config = dict(
    model='image classifier',
    dataset='microscope photos of single blood and bone marrow cells',
    train_examples=194171,
    image_size=32,
    crop_scale_min=1,
    horizontal_flip=True,
    targets=['cell type', 'smear'],
    num_classes=[17, 2],
    arch='swin',
    norm='layernorm',
    norm_position='pre',
    activation='swiglu',
    mlp_ratio=3,
    head_dim=64,
    fused_qkv=True,
    bias='qkv',
    qk_norm=False,
    layer_scale_init=0.1,
    parallel_block=False,
    inner_norm=False,
    moe='top_k',
    num_experts=16,
    moe_every=2,
    expert_mlp_ratio=0.25,
    experts_per_token=1,
    shared_expert=False,
    patch_size=[2, 2],
    depths=[5, 5, 5],
    widths=[64, 128, 256],
    label_smoothing=0.1,
    loss='cross_entropy',
    residual_init='zero_last',
    optimizer='adamw',
    lr=0.00092,
    beta1=0.9,
    beta2=0.98,
    eps=1e-08,
    steps=11100,
    batch_size=256,
    epochs=14.6,
    lr_schedule='cosine',
    final_lr_fraction=0,
    warmup_steps=1110,
    weight_decay=0.1,
)
Rows from block 10 of a small image classifier, named by matrix and row number. Rows with one number belong to one neuron. Each number is 128 + 24 x the weight over its row's rms, rounded and kept within 0 to 255. All counts start at 0. Numbers have three digits each.
After each neuron's rows are labels from the 100 images, of 14848, where the neuron reaches its largest size: "responds to" is what is common among them. Only what is clearly more common there than usual is listed. The data: microscope photos of single blood and bone marrow cells.
# gate: MLP gate (model.blocks.10.mlp.gate.weight, 768x256), inputs 0-255
# fc1: MLP up (model.blocks.10.mlp.fc1.weight, 768x256), inputs 0-255
# fc2: MLP down (model.blocks.10.mlp.fc2.weight, 256x768, transposed), outputs 0-255

gate.351:138126106135165141136085140141153101149143159124153086119147108059134107155159108140146161093106159113126130110136137126154074152130151095160094150134108113102142092168142140154111167131108185121168144163119153145170114093145096130098161130140159113141084095106180118177150131108124155131128133135093139124160128112160167153096104156196115106107088116102088149120151146140137150120139087112152146186110167120128130134148128108124155114120094127106108144127143118135143173167144119109158116121106109119124162064099122133125120135110119122163145138111118142145130094092130093174153127127112123112168146108103144146135139141144107138160150161108106141118116143166135112119135148138093146151146107146165128110156162160141105112145155104095105142147152128141134144124105165
fc1.351:125144135106168134151114131138077129095105145101124093118115172137114095094170141171110105155100114108155147133169143142100109112121169129160120164138130180147123126122106113153114141168137091130124064109147126139093155086132111087112162146098125173138152088113106140153106140143190134079138118137121134127092119156111150078136110124096165156133124140086144144129116092091139146121126144152134114134141130116127129124149135084141087179109135122105109124166100169144076133122069123117110117146146135110153132125122167109152095134133108135091102117150137139130138131113176093143134074120132158149133109140126144165148154130115125119138115106110134111122130128143096070116111129142143124156139136137099134092147123175156157116111132177139152135119190114087148151162136160
fc2.351:107100109142139160116098191139107133126152118100143130173143111149158100119106140166099162115135152128138128144120131103103154161078087166131101145137150111113130141115124121122131114103108127156162138125119147160107157124127098117096111125159132163121153103146141103129136113137156144133109143146136102134144117078161143120146127110156108127150116134134139127136095130129191145081116122123136132140100138159124114149102150105117094099104104112138102096105095144131115147115169157167181141148107106153147097087135143111110170157108107101153100104108141123144144082112142150121123152172163119112196136117105131096155172115167120115152097107161091120138123109117112199156151104120136147132126094096111108165128116053079079147151157125137109100139151113109107155161108120
responds to: cell type: promyelocyte

gate.157:150121176106125091130107145129112177111112148131151123139142152092167127127118127125156195108166143130111109173114124144136140150124112074111120159128106127140146139117120154140130123122159107146091068168180105089098152153151133101105128120124122172139110108138168124149136106103095158158125170147073156079154137089125109161130122127133102184153167121128121130170148155137106112113129163153106123133106156137175136080133129082088154124125098115154123119169162097150152133115119165131141125136143123145098096129112159116107082146138125151067109175147123125134169146130140148163116090160124152125075095115134133157130105163117151094136136150120133136140121089112112129102116145149143108108152134110129095111130143126134170144150118143150151098136109158094116160108131123
fc1.157:121147104104137137092110126154123141080120149105162138114131116132124147134088115141126121080107098126146141131108106144153101169115141129081149163142149107141109179142121091119100116119101110070132131139092128099124148157136127110164111106163102095106175147158111111171171183168093126112128157111162148113128100139120173167093145115110120115164131117155111132160137117127075110157137131135129139134127105148083126137114143160119109096150146115125128146113106177125099137144104118170148095140147160162109141088138132121162127145107128168145111126160130122163140109107113142153136128126117153148104150117165111141146080124111173162135148149082122111154105101163117174093137151126085099142138141106095180153089087139142184130116162130142162147150149131147140146146146157
fc2.157:112105163156120132126122111131079142141120121166133123140153173165146096109108151103104124122152119119113121119155142141127134092109138168111098110122125072167201119137127125136144123122166171137097126164112112161146125093143132095143106151146159116133098143102138103120121108110097173185132115146110139089114176099155121136138122073102129104121152113146136103101116096150122156127067095087137123145141145172158112164116073126105194130176146135150142165125129141126139063107124174102121115110134128130123114168135111133158107144121157098139120061133137135135093132132135132117163125151154136135104113119085117136085118160114165135135155118156142120108084129105149129131112115132134114159104126141160108098132167161123120147112120168111095124114098146144125135124107082
responds to: cell type: segmented neutrophil

gate.166:133165126109118165111158127141132082136152137130109136134105117095156160134110142129115149097118137148123122140131142096094109098121121111157155118167120127161155140170167115113092146124144142101145150157088168087159157112137123150178130135122093137090115129139153145120153112129110132096116178144119138102168119140122138169101156179104160100108152124125102131108143104197121141104098110119142134158144119099140111157088134139116129113087134133085160130129091139155128088112145124142118116132085090130143141113165117152115129123126115115163144125102136107085108136190111141149127151129118137144104124112121190144131127135102139151080133117134121095128050153125096140098148119137135130143134138168146087140117190138117129102195103124108185120093126141128112152088095164
fc1.166:156120137119137130103129119183130128119132149204161121101085154148114110143161143156105100129129072152141135126150104099138144146127106154129108095087118137117100120144101141150172189105138126090109121144115107089105117123150083151149146153101125105164152152136153112083161131168143105108146135107166142118080143114173112123115150128092118156107150210134110150103151138143107133139131138097137152099102127105099134137121084157121136126131160107179170129136106138151132135132123113117142123171136115105117129127119123104185111121088157129129094109172115120099140108136157112131120135160099149147109157148150116122140121137123129142089136068116083128111108111145131142113163146097093105111088102129101131101103078095135127147178159115158147139138145124117149096106119146
fc2.166:151141128138070106194177154140129111175095157128119146141130132118119142134106083122176128125120126089144138138111134092115119089127103142091150160135141144131124120124167155193114093146121110140164124117150103096115138151141133091109121105166104111139114132164104146151104123107125106122114171113146133147128121134152137147123167113100102156145106126170113182162123113097134130115144148146110104181079141108152120073131150157116103098135109112138112121165125125134166110089102169069102128114119137139116124146095106142152118128117157122134141142136085116132132159116136114157119157091136163138169110147113151162083135154118064100170109167130126137129125107132137115078156108146123179117119134107088105133165115147089098125125081150150113120128144105109160137107121146
responds to: cell type: eosinophil

gate.643:153124127132128136128197128107170106086140077129140116082179201144112123105129108172097111121136137168129136131139134164113137141136178103142128128090141132124133109116155127106125127128166106111096110129127146112124153117141102127149142112162127142131148150140166134196104114099096114152121146128090099118118128126123117175130130099097155150095156127119155085154119104125156073129114128102155126104120101130137075082117120162087140131146136127133171154120132143125153146094138136156129090179106093157141144141156171147112169139092108118178114127129131105127130134113117123099143128132072125140119092131147147156123141130147155114126098085192135137094126111104185125144127148064129117126141084134109135117134128152153108113096148129136131155105109147128134070141117114
fc1.643:113165125099139145156107154105142162123113108096131099127140115106135134159114153120155168168113089120120110115153096101142091123108149143094122140101106127150148073128107160152147107152133173111092148120123127139118201144128123133117143117102126122129109163102117103116131154103108147114104092144094130081064104145103135087173134169138105121137107108142144119097130100103128136147111107122104145181137157121131132110170105093111093121186139104107130116184133099114147151111103188119099155150165096128132130129125119136096118093127105122142100125117161142163105140161099131168127088098137172123118142119107138135098127138112098103151161149097132150152138109147113136127119117138109124150159095124108133085132160136112141133106127153116111151170111165058134146065124147
fc2.643:147138154128135146105125128147180104158111121129150100092134101130166134098121139144110131086143096113103120105104154119100144143161124093119121134142146118082141154131164097123134148138132128139142118152085153166120107083087156174114140074143127134079160126147148094193115131125104106149090145130140102142191090119168136163098098106128152151111144104103118158111106091117120144143116153112145159072152144117133135133089106133189165122104100118143112120114122126136136137182114116162143102120087125133126139131094143115131114110139122124161149132142134148111140115111117140133117166115145159180099114137131088098124129128171105158147086138109109108150170150090107147149125101171113132183095080137143122149142121090121142114141154122140104107100114143131137149183083113
responds to: cell type: erythroblast

gate.578:144087115128097137143133157100171105134116114137140149094164117149108114117152108142119100127098098140126132118159122139143123118079105152154107149119072074149117156150131134116076136151101089146104122145165176112102142134153101133123154119115153145092122104148135109140152140136067143116132132114165147112187142130153114126167141148118113108139164117138131139129131159157078096089089103155148111123131095165137093111174133134084091132069139099159132120080125105166133087142069124123107140097080118132190129151121128147145151147128126111129096156129128097137134168134134122162116154145094110143124120096124171148131130117124119151169108131154130144141096121145139144109147132157168118102148119118099109133147136140166121128157185138143103141145100188118091116112124142
fc1.578:103130088170135104146119153141122165116124144096087127120108121133114141105114109097121109095138140095101163153099123149151142107115122167098155161115109106113172174136097110088116076162136123139118146177164091080164165148160145116148118141133106150129079120125096123169154141094108073129148098199110115112117149148145108081136100093104119128148132092101119128120082146138097150140149159118154135100125123119153165130109097146111098140177160100115087106129120131147134125109117160123137103118128126115112146173126131155150113116090137111140102119126094139132084129165093159155126138114157111103102126156145137131110113154110154122165144124109131118143171154141086111150144081145164146156148140120139123114132131167083137148158117128091149135124153105129097125070139145
fc2.578:147163207113146077077095122104090090125092155124151120115138132135170127115130135146150124119134103139118163091169124126094133113141120128161108110138133147190109120139108184138146129123098142133141148124110107127150140125102144185131136118122132131123219145121143144138130083116115150125083157134163112120151117134179158127100073135091124100128136097138096129103168159103111118091114113116112131110120153139104157145107130107153164145139122141137145107139127146114174110095130176135174128129142145119138115162145137136125085125154139134097141089148145116132134140134130105119123135128099112127162101142141068120108151131085134136140166092123101109099070110150141106133133108126130173156086128159095136111120121072075135115133144147147140106142149113090132115150118117
responds to: cell type: eosinophil

gate.147:119106107161060129165127121133186117143117092142084116138117126093121107140126120106088092163177125165075136140115105153145125120147105134176086140121136127185079118164118139138134175185152094127102117121149100109102097114121137140136165141107152108065147135098121133131126140143127050135115131108131108147134119092102090152121127126122142131106166126072135125146110105111081157126128163123177109115123135112114106149156120108167115116147156164107135135095118157121130129117100123152124092094131136153136148098166123129115144154144111128071140128152113129181108126125147131117165086091137113137127096119114144148135102100143182152078146125121115144124090116135133118109123101144126169107117123119116125103142160110157132122121133138101135107139151101100097158101158123
fc1.147:108147115179154158092121095136148119133092132149103105189072139126174074086127118123152123139165118139101162097119125114104120129114131149095110142113148092092140105153133103117107161131144123128142131091175132149124130140109121099129115130106130145113121121113076141150121122135122145144135143110153112150116109126085167138125157139122089107111126123086132172121137164159166159150096096106105127137128154089173142111059140103134117123108104091098126108154140129128142134158168164120126122126125156114123113107125120140112134115113160197160126104119094137100120111122100146153154180106115131132143129179147136100073150176100147158120154121124122085136127085093130104119183085139084132141114129124136145136132130143124139142157126132105111122194137164116142099094101123
fc2.147:137137147104148110121146162115132115162113150120143139119140124127091128150156107125215146176158129173139172146133086127123111104168148113096141153152110148121117133097111102145117148138137135147158154099148094094142098153135109092123107170131136107141116149150126161115137124126135105128102137101164101132101125118150108106099146097081152198116123136155119179141129132083126102128104146108118140143129141140079154168093132120168113079135078144165135116144108102128164171144154078151136130140176133128133098121074108138100108121144115130112137157108081130150146129114141142096099105128159144116180117152106147134137113091113111094112121182128147157125111083141133161082108119115088128100105149101104124156119113143118110116136114084095144136152132162162121114134133139
responds to: cell type: promyelocyte

gate.22:160104142164138120101119125108084162130131127110128154164153123107116115154139143147149102100118172151080101121135151126137101152159119115136127143102107150131122160105136151148083144155112140111112119121124160121099051119168119132148177162169170096105134148129141095115167125169141102120154123130090119099102104141092068130137129119118093156107103178134072113121141134076120155169109109106182123128116142186146120134115158166186150118105152130120140092117085171139116152154144125128164123111135105145126136054131138117134149105123112180156136132139129146120140120138128160082121147144106124107132106114107179117130104136118139174087113137148134111095095111102099139115141161125140150144145148167143169156121150111145134138114108108128130140116135141109132122100126121
fc1.22:106149138079142148144094162063147145169085133145105096095082099137123143108124116136128119099083117127113115087139088124140112154118098147139153129123124095149122135174116113115112132131104107171114114121128182150136154133110154123119134149105121103130126157116131075137133113157103117132117115140189103141130102123122145123126128070158157055116113139149093088150123131128105093157104132160136174108094105145167119118129114101108166112119168127138156125135133121144112109126083146138171132073161164116120140122100142092135128146111147103131144157123141177134118155140110181086113146128109145154148165110166083121133102118090112153117108136124138130134128141100116162086130091143145172169125096121134128141143136106113162160108147136114145110110154117129109079096127089
fc2.22:131132133157178126192141131137127159079128104156154128102143157138143113084129066173097113113129104171144090157146111139148160133139131143164142133153087123162129137132107116097109102144163138117142133154124152115093142099173116155127127142134140138120143099167115136089171151149135082131160079122150155116122143138083108123157133116108089168087114139079176161088052133110171082124078130124168150135111116146112144130105133090131101142104185111131110139129096135124115109112147113123113151159126082101159127120117151141138180127099099120120078136080141084119106120118140161113107140146163132127152114145112153120152140137137120140139100102116125110144107132134123154134160145144135096100181110109143095131148118143142109147109124115129138129140135103129126131110094120
responds to: cell type: promyelocyte

gate.639:141138107082159157125108128120092122082156132136126122114107129136123139121084126171069140167114104147133087138114178099145166150120130099105161162101129135114150180186151086126112121117175136116136135122119155141097152160128101131132122094121120144098146167152117116152144146139112101082142126121160152101118116121143109109118148127104148089125162117091108094159133133132101134117138133115162134115126087118146140113121130122164179127142167125111147114145101150145127148133118110162155126092146145129108156125162141121162142157128158172125137112181143143109153137120083167144144129135122126155112091120160112100153050143076114131099132103105169071112127148123097122120145093130162158150092165119144133123125143178135167134163145146091158140129118150131124169105123157
fc1.639:096128121171182142123117124165104124117096109135160084174141110097113125139119112126148085105079101122103112089114156116156133135110127147197106149102124128155113100103117157113120109176125108102158102150153126141109143098096120134148142156153080108139085130125177104134113087099161120120133157163117136122152164150119124119130155163139117115118126110114183061138164166131138106127119136095099082145140156122142191143155140110100095106122144089098129110128134147129148170104093115155161165149146156168122091098124129112123101115108173122128141110106159170159144086117110146124113140101089134133172111145133152120100153161155158134096151129138143141108139135161117148088163152129150117115148120125094119121097120128141128132124137180152128155122157118151134124120126135
fc2.639:126120118151164094149127088094098178088123105141141119158158158139144148096113092123117115092104089112152098116146149137144175137168128106117083129132097137084123118184087108108121136165113099148144097123114145095116111131163088132103154096120124128188143103148115150145117145132130105146126123101120142109119120151131120115116135110113143116138151139127083114088112106163121126135127132133148141092149083133104140164115151164122146153123182145117164111118108132122111119124121108094136122110129098130112157136144148118129137139151112116116122119131106126149167142122153147107134180139127120165118077137155140115140082095172140176104128126117140119101081156111060115160127147124140127168198135147179175141148111113097161104133151113125143119147141104137110150134107046
responds to: cell type: eosinophil

gate.60:101136137095125121102112183119137151111143141133127121144103127135178156070091146129144128090141125130116143140116079111109133147127114144134094115153136131155150139129128113137103138097111145098169120110123115104164126108136152134107122125109160128132080149109149131117186157145075142132119113157098081148058112153135143094139106070106128068074136153142104131121117139134084120114080085164142126165143109141191124154097136099142122098161138149158142126143091116163129119151119165141140159149129100123122109107138148129118112134144171159089126133145107157045095117163100165115159092141135098131112121129077118129117089106185128123126141145122093076130127142119097117131157103107110161151116136143138139144128138116129112148106124128109142104099136126128125140100122148
fc1.60:085126113151162109126147169156144178169117124107149111148137147098116177115141113112157141115111114095134127095138086128159115106128131121142158122124115116161152136099104127100061147116112110126101132134093140073097136184110138094088147088147164105145085092145124150116142081079147124155158111122155147151097114153115132184126137096157114139140151162146124156118136102153112095118137148167139154106102160150184134149108144093170136119121079110078143112112128157107144120123129174101120143108082144148126105137131155111157127111129103099147121123134096127150109144138145115131114115106123101129117200145156154101089163101142131103168128140126171127125126132136128152097125140101171123129141127119131130128158130101141118161117104164117139073138168138132106106136155106
fc2.60:143113157102133125156104148104080123131152082078132121152167146111169130105131118139079167099108134117129081151111126134145111149123144140119110124142143113104128134086120119101080129121105120096133164183155154109100142135169136140133112125133140165136123114157150089175161118069094163144133132146137110063130162144155113177152119099099133130125144091153161130143118070141113094104102127102141112133116099149115177148129098181117158159111124147113090185125109134120164085091134100113172130115133111096124130185141144111143122142119106099148167127131120125110131087105159143116144133125168128168127142096122126115139107098135111151140121134147119115160122167166109118149146113095157114117133134121121099112152159099140124136144136104088172145144094124161136161136113124
responds to: cell type: segmented neutrophil

gate.683:106114125114165133140089125098141134111130114159090112118096143143119137135130164146190119096135088112086124159110143175160110130147123118162168114129124114115131098149127109109052137136093120121128131144135143084140126171108132133150141128162104132083132097121108159130109173126100127143123135100141138151181105113125085147151137159116133130144148097137113159108136079128087141102127116138122125152176140096132120159090119129143149125130064149167127120072126139174121115114121138112128120138095175085168096109165138116145150111143114121140116113149128142179163110098138124101170110153088152095069121155126134104127128178141154152155135085133197134118129143111125172078117123118122136152122155105141123105128155126156145125113137111090091153157107115137139115133140124
fc1.683:163141112105141134132116084109120092202114182143114145119124107127093112123146112100149137131132123155111135144169111119149139121127178129135134134135088157139133149157113144148127163162152166113131122149130138111147127175101105178098129132117123130105122130127141145091117135091127122142121146084128161132157102126189136136127147160120179101115102101133136139154121125132102187127106127104135105138120136121144098166137183165113111100116145174124131113091122139098125153129199117118098102098116158126116111128122144144101081130100096123095148115105103129119134143085128122130148153144086119093135077147121112089141160091133175147116126140098107112110122092118111065098101146134088147119131186144158140148172124090115128139147092089127174097146123145137136128114091115
fc2.683:111148134085133128143123151199140136125150132074146162143123126111128131067088138130127103108131137133132143073088118115137132082094136115130160147135116106126152135134126149140153184109138130123130151112107132103149148145117142147119132131137097158077159083132133122159130096134114101124139125162158142087118147088121157098114105142197128148129163109092083157160132176144129119157155163179190098142149103126141105113133114102160152154133144090109110100091149113100133100113124122162109150101087147103173106132105103132132118117119099134100123132102124119156102120102140100104172100142105089122134121120131115156118117186125144129146135157151157120196130078146152176130097110125131117122126152114099137105164143131176119112115132152157133107122128107126112110118150144
responds to: cell type: promyelocyte

gate.304:147173181113148183125113112139094134118128096103144132141105138122123089068149158160139160145143158146093112100148115111118088101130117124086097115164154159093093129100118115092100123100091098073193122107145146142116125124124119116126131124129135145075159118134116133125150109112144146133133090117138130121102123090090138119108151142121138119115146170080118113106121131155140124154138109113090131127138139137102106156114069146107099135116141096134128170116115132124169093124170145154149129114120150157098120133132102109117132121136145121105154143147159144115156118160121155144120147103177135148129141129126158169091127139100134094077077148097151128126127149105126111107133137148107145099067158085144200129151127121134124136158138133121138148108119048147146142134144166
fc1.304:138168111129128115096198154130104068140125090116176090142164113125115133181110100119142147154090149148114143117106179108126121110121131110137115152162103157149100129123138134114139115144090143114147141144126103128131128108139119134128096160168119103130118122101095093177114149128140107115098152150113124089158095117124118136102104158103138089120113163065118113126138157146120165150174099166091126138134143096152155101129151201118114140136105128149142153144133092143148111139128130140100154120113156166122116085148144138150151156154139155110139133131090128110111109134132141162105120102119133179110096112136123102094092113168109135090106184156152072103139141124132103162094166136097151166127152135117144113077150159156123122130131112110124128145139155174130136156108142
fc2.304:144150120114151174098115091145155140140108150117092156091081118149166093095111164144112099132105127125143125154142085109153129130110081111139196141107145121102167123160113129113150123120130115116091140150126126160127117112138132155157134100079122140102160178118128090105167119118121129106104099108155126123131154094123138154137192089173108146169101124128149166164095102153087132116127099121110131130164173166109105127151120111143101146120109144134108108098124158101116104156139166113146080141138130103131091158151136128112118152090099145135160160164145108108142133107124157135111130133091077098140147127156133098149124136171142137136157108112097142144087137140127149157151064112108123141127137121078145115161121070112134091123120113102143131129127151123131152176138144
responds to: cell type: promyelocyte

gate.522:137112117152113121117126139125162150164125131161125158108161114139118115130107100129151131098173090139118157150129080105107056144156158140104137122169103136179137139137095119156136111128109102144132164134189142074107121108147119116130108156070154136123104130118105159142102130166160129139123135102144144116114112110102138111128175143167098150117099080099186160164143143129139107126110152101147170099121095120137136119101113072142124147086185158151114115135105162169146112128107155154118148149128119081119123140109144121112105160108059125128149095115104133116154124143130152137135171123100135166130123111113117123147094075134152139154153125097128145109135133117121143122128108133135140133163115125122147100075093120124155164163137157123112110131176121147119080145119164
fc1.522:123139110148176122156124085114066105140135126125136150128122121118129118137089134167154135160147151138107116136088136152131137099183173103134154086113096103095162128145095179127130146115112114134142133136152158093170141118137112150097148135118163109132097131129102091039163129156136096147152136105111125119111113130055129126105128157155119152116138143117134122094138145130121149152109112083093144104130103153123114157149113128187184185096131146140099129144131123132096155135123145153148086092174106096173113178103119135147100139110126126128099114121098135138095120117155123117132123170143125118125116130106176110152117126146125105155160120144158178116156098122090125157115146095143120112131168153151128146142137134128154115100142101153088095138146100131111132145139154
fc2.522:181158157090133125157192141132086160141133143137146156118136105095119145144134124095138151104133130090128133141105135114136138108091113127123170077112095120151127115118126164105129146130091130178106112131099117177133128158105140125154061156151116127098138121099125114130114119133079149123126158132168127115176121082172090151145127125135113117128137113141161089126114187134146161149143116135156103109122145056164102086135163113072090144127129141161118132117160143113106084136109133103093153147123158150132075115146069142139096107116144154124111110117127091160118145158111132161140171133131103144148178097148106125119156106117141163152168103113091124136121134132142122123138132117135095129134144129147181124141146088119114137139107117172129113095112109110128130131148152
responds to: cell type: eosinophil

gate.257:118147144085161104118184115169142096172130117119101128096120136157135102162092154125126166123114134143125136120133096113138118108123163124091134112130109146125077148100090099144101116124125158121130160155139107113140118121112146151139134148097106131071106142095187149140152124108124159085130131183123105147127127111165137085133127179103153128152143149095092116123100116146101099124125189132149122171156113128124121105092166129133137161102099123142135130152141098138159123138144098112127161076110143102144105081139118146143108136144113163113128122127159142102107147154115107103175093114150165125171164153101151157097083161087118160153118170123134135157097154104135121103129110143177145142126139133139182147169138145134115121150100136113109156130132129169103168138108157
fc1.257:169137132124108161128170119113154136121133148134135159106135136175108160131099156133149099132086138096133127113139093115145136114137137144163120130147160133110149120109140107126099149110084150095123143127163090137091176180152111112146119133107114126111158116158182155123122137157114141081153122137185146106113112117084133153114102137104121185150142128106092109158155133132136064133132126102174091119125161126141122142110087128095109142081119124088130121140123126156109085161113159109134136158130115142090136122150146146134118042113128139132106167113117100111135131131143135141124143136157108091147129151136156138138112110087063145119157125146098129128079097134143152100140132090149096132089169155129155127150111125135098138152134114185092156135147139171127109131177151
fc2.257:162129136106165146135104122119167152139090129144148140104119128156131087101102084129115136088111108110113095145109117160123143156141124149098131131160100110071152163160134095100105137180089075097119079156153149169104132109129132110142197122073153138143169143132102108150134134114160104132084170143155120112124128127137104175137130112127165108152172130166125143131101082119120153079109118128132108131141106143136128103136134142120114129128106120122118155154094130135145111179129128067156122091133100165097092137087147123163117172111146129135158154155108155118147117129127135135110133127106163162132109120168114130127123100169123169153119132113110126079118118096143084126124106112154127135145113114120118117144158124099165121151142143086159133152129116146112155172076144
responds to: cell type: erythroblast

gate.252:115115141125101110138116111106140111124095186149135133104165115145119198120130143155161142106119156145098109124131179102112147108136093083099098120154111162146133129133146118168142139164141076171107160124159149136151140156134160131129120111092149142106110114086131146174126081140133128088138122098105097095136154136104115150142124133138088131140120131122102121155099089120146100095139118144086091095113093106102121083127145118131168137091147095116132089139142113090141148108148091121125111129148134144110139180142162100125148097149120094136116188129111144121175109159108116198110127116124145144103072117089180116142127142153142091145106126130129149133129123079139125155112109110148150138105145143115118087152088131161115103130112127139154137085120150144150137120163165
fc1.252:135147120112099130130127147148135152129120180183152117110122120153119132135151143147083118145118147121124135084083110127108199126141121140118083114136140108122134136142087131129068118112127123082148127158123109143125144130127147106136140086116120168132117090137150158133127120154105109149112140109136127104129058108129151109083046143143113142163113138124118148107148160119112147151120161128121144102091125128104182157106111103149135137141140115163150135140106192122107155106149167170135129099134124152121136111160121107149115075154168130094134102143163141091137170089141141145130144110134173124124136112119108113165135142149100129142106085129078114134102097095100106113151132128152148084116162129118103137103134121114136117157073121089126188130125092143105140142079108
fc2.252:090089082102112131136166146125201145154142091075162150127141104135103162131089123146133124141116135115123149104137129142112113151104130137164105109113140126107106177105148098140194128138159048130142138098159146198139121149123135126123146124160120145121127124108126106137101152121143161131120122162117110128107152127118144143128112155114140070157144142126121094097109122128151114115165110134170121123186094139133138101130107141131146109157152064114091121084138146072094125148100131130125176120101143177130132124094078140159142130127176120101133117114140110151102112113101103114126105109109138148102155118120124138121157180134116126104126167124144138113126128195107159133100122156079158126130115116113148154126119139142115150126144146149132112119113122144166159115094097
responds to: cell type: eosinophil

gate.336:110125109120092065107089126131157132145161136145152078124095115103133117112140125160107164116139105118114166138108111114121171125128088152123126156169117138129130106178101098126105133080148117132143142103095148120146165135140116133140121133110119109094098134139111120132118130138090095096110191133130097078094126112121089119140124123122111071118148162157087155142090148136106126142161154139144163126092159122151095165147164134146136119164133162130125124180164092147132120141124171154148123120119074089115116114128116116090113115171107092127165150140160144126131191135123101119149120163083144123107120135140121136136133148158152099124122138094135111125180150127137124104111159100174142094136130092139158162125145133104184142100150115148114127130127146138134116077140074
fc1.336:150121112128151166172118118121105173083122104148114060163133132125174098102095108126105128092146100122126134127097134096145099091118139082156143150140152139087140099138115151111099098108177134087151126159117102127102140139152122106109134127088116154115177132114131138099137101136113090132128108143157112100132128135138144139153132133169145134132061074104179133128146099149156144161094153096150171142117143088122114139098103145096125164112144122154138134129118103118134109140115124127166104124125134163121155140156109141129145163161116121123104124123119145118117126151105159134112158167157137145151099102135117137129110133135149134102146140160138128165122119101136149201159064185106150119123100138129126096150185141143091168100103112117132153157153115068137128128106137
fc2.336:112117148077117071134104144136125097130130160093131133143120117093106120146141082109145125095135172125116146115095110152112119097130105128126152162136119113099156139140133113148149110121159145112179090184117146076142144091117126129102183124127148129150128101117140141122116129139121134090118156157158135154171142115129140154077128142106088104046121161190122116141128167110110144132107141161116146123092107124171131107088143123111097096118121096138125133143142152110106110117097155144123173205147151124167110149098130152139119123098130141058126164118122190143110126124132148118128155132155141134150131146130108155099152122151138136175110132166136114106118126150121113105108124172119135086118129071115141179129131159123090155142119134132139107126109171127127114130105125
responds to: cell type: eosinophil; smear: peripheral blood

gate.174:077134098115118116170110120176128149100124136110098109110114153142106148111129062126114140104119126170120139099106103114129134155155091131124098130139093125160185124157120123118153148105135152114173123170183109147092115164109142127160119159156121110113128102152136104153138150134121115135117132124146125131153122128126127118133172107174173136141118086138129136144115121129113121156111111139112143145098096119134113122136154136140126152159108123111146151152133122151142104169106135098123177108096146107149130173099128144151113133119098112118171090140127134169115099066166138128139128111120169132094138153124119122160126136157141195140124124127148160098079131139071137101101075142122080101094126115128112129122158170164170140113136109072185165114171166118117145142147136
fc1.174:124116120088095107131144134100133133102117132127100140102117125098124094102139142099177144153142100093157092111145176127169116119121162143092172125120109097139132108131132105126080101161130145113108133138177135154047083104155114112134122128159140170159140126124121161103108183140164113138142109155112122116123119143091150149098127138120114100122114129158124135110107126146110169148119102108081138119105092092113136117150169125091191142168107118136130113130123170138130157144165132059104152163146103133151126163146132137113099143156094118088126102150121076119124147167115139124107149103133118144132143116137158158125076132089160140159109151144164109138152134119126088128120138119100165169123104108168146187123141103113120151145099097150116126142128137136136121137173146
fc2.174:115138050092139136136169143131140100129128130097123117124148138121118184156107161110184160104115158116096154132152156126126105155115157107134111139101139186111152099111124146125149133123125096126118132108113114091169102124084155139100101128133099119096111139152103113158129129142103126117125126143105102161101091138134101131131118124181119112162146158093126094143155121146137123143202154162129118077131084101161087106141117123095144138126126160151138110107170118148105165088093111157149172089119144160159113127131113128105121091131107185153127146112133143133171189137087102088139106157120127128133095108125147123116101151147132099099123150106116120117109149155125168115114139163152120153117126099133129109109145122160105114157156173149127143089123125148081116119123148
responds to: cell type: promyelocyte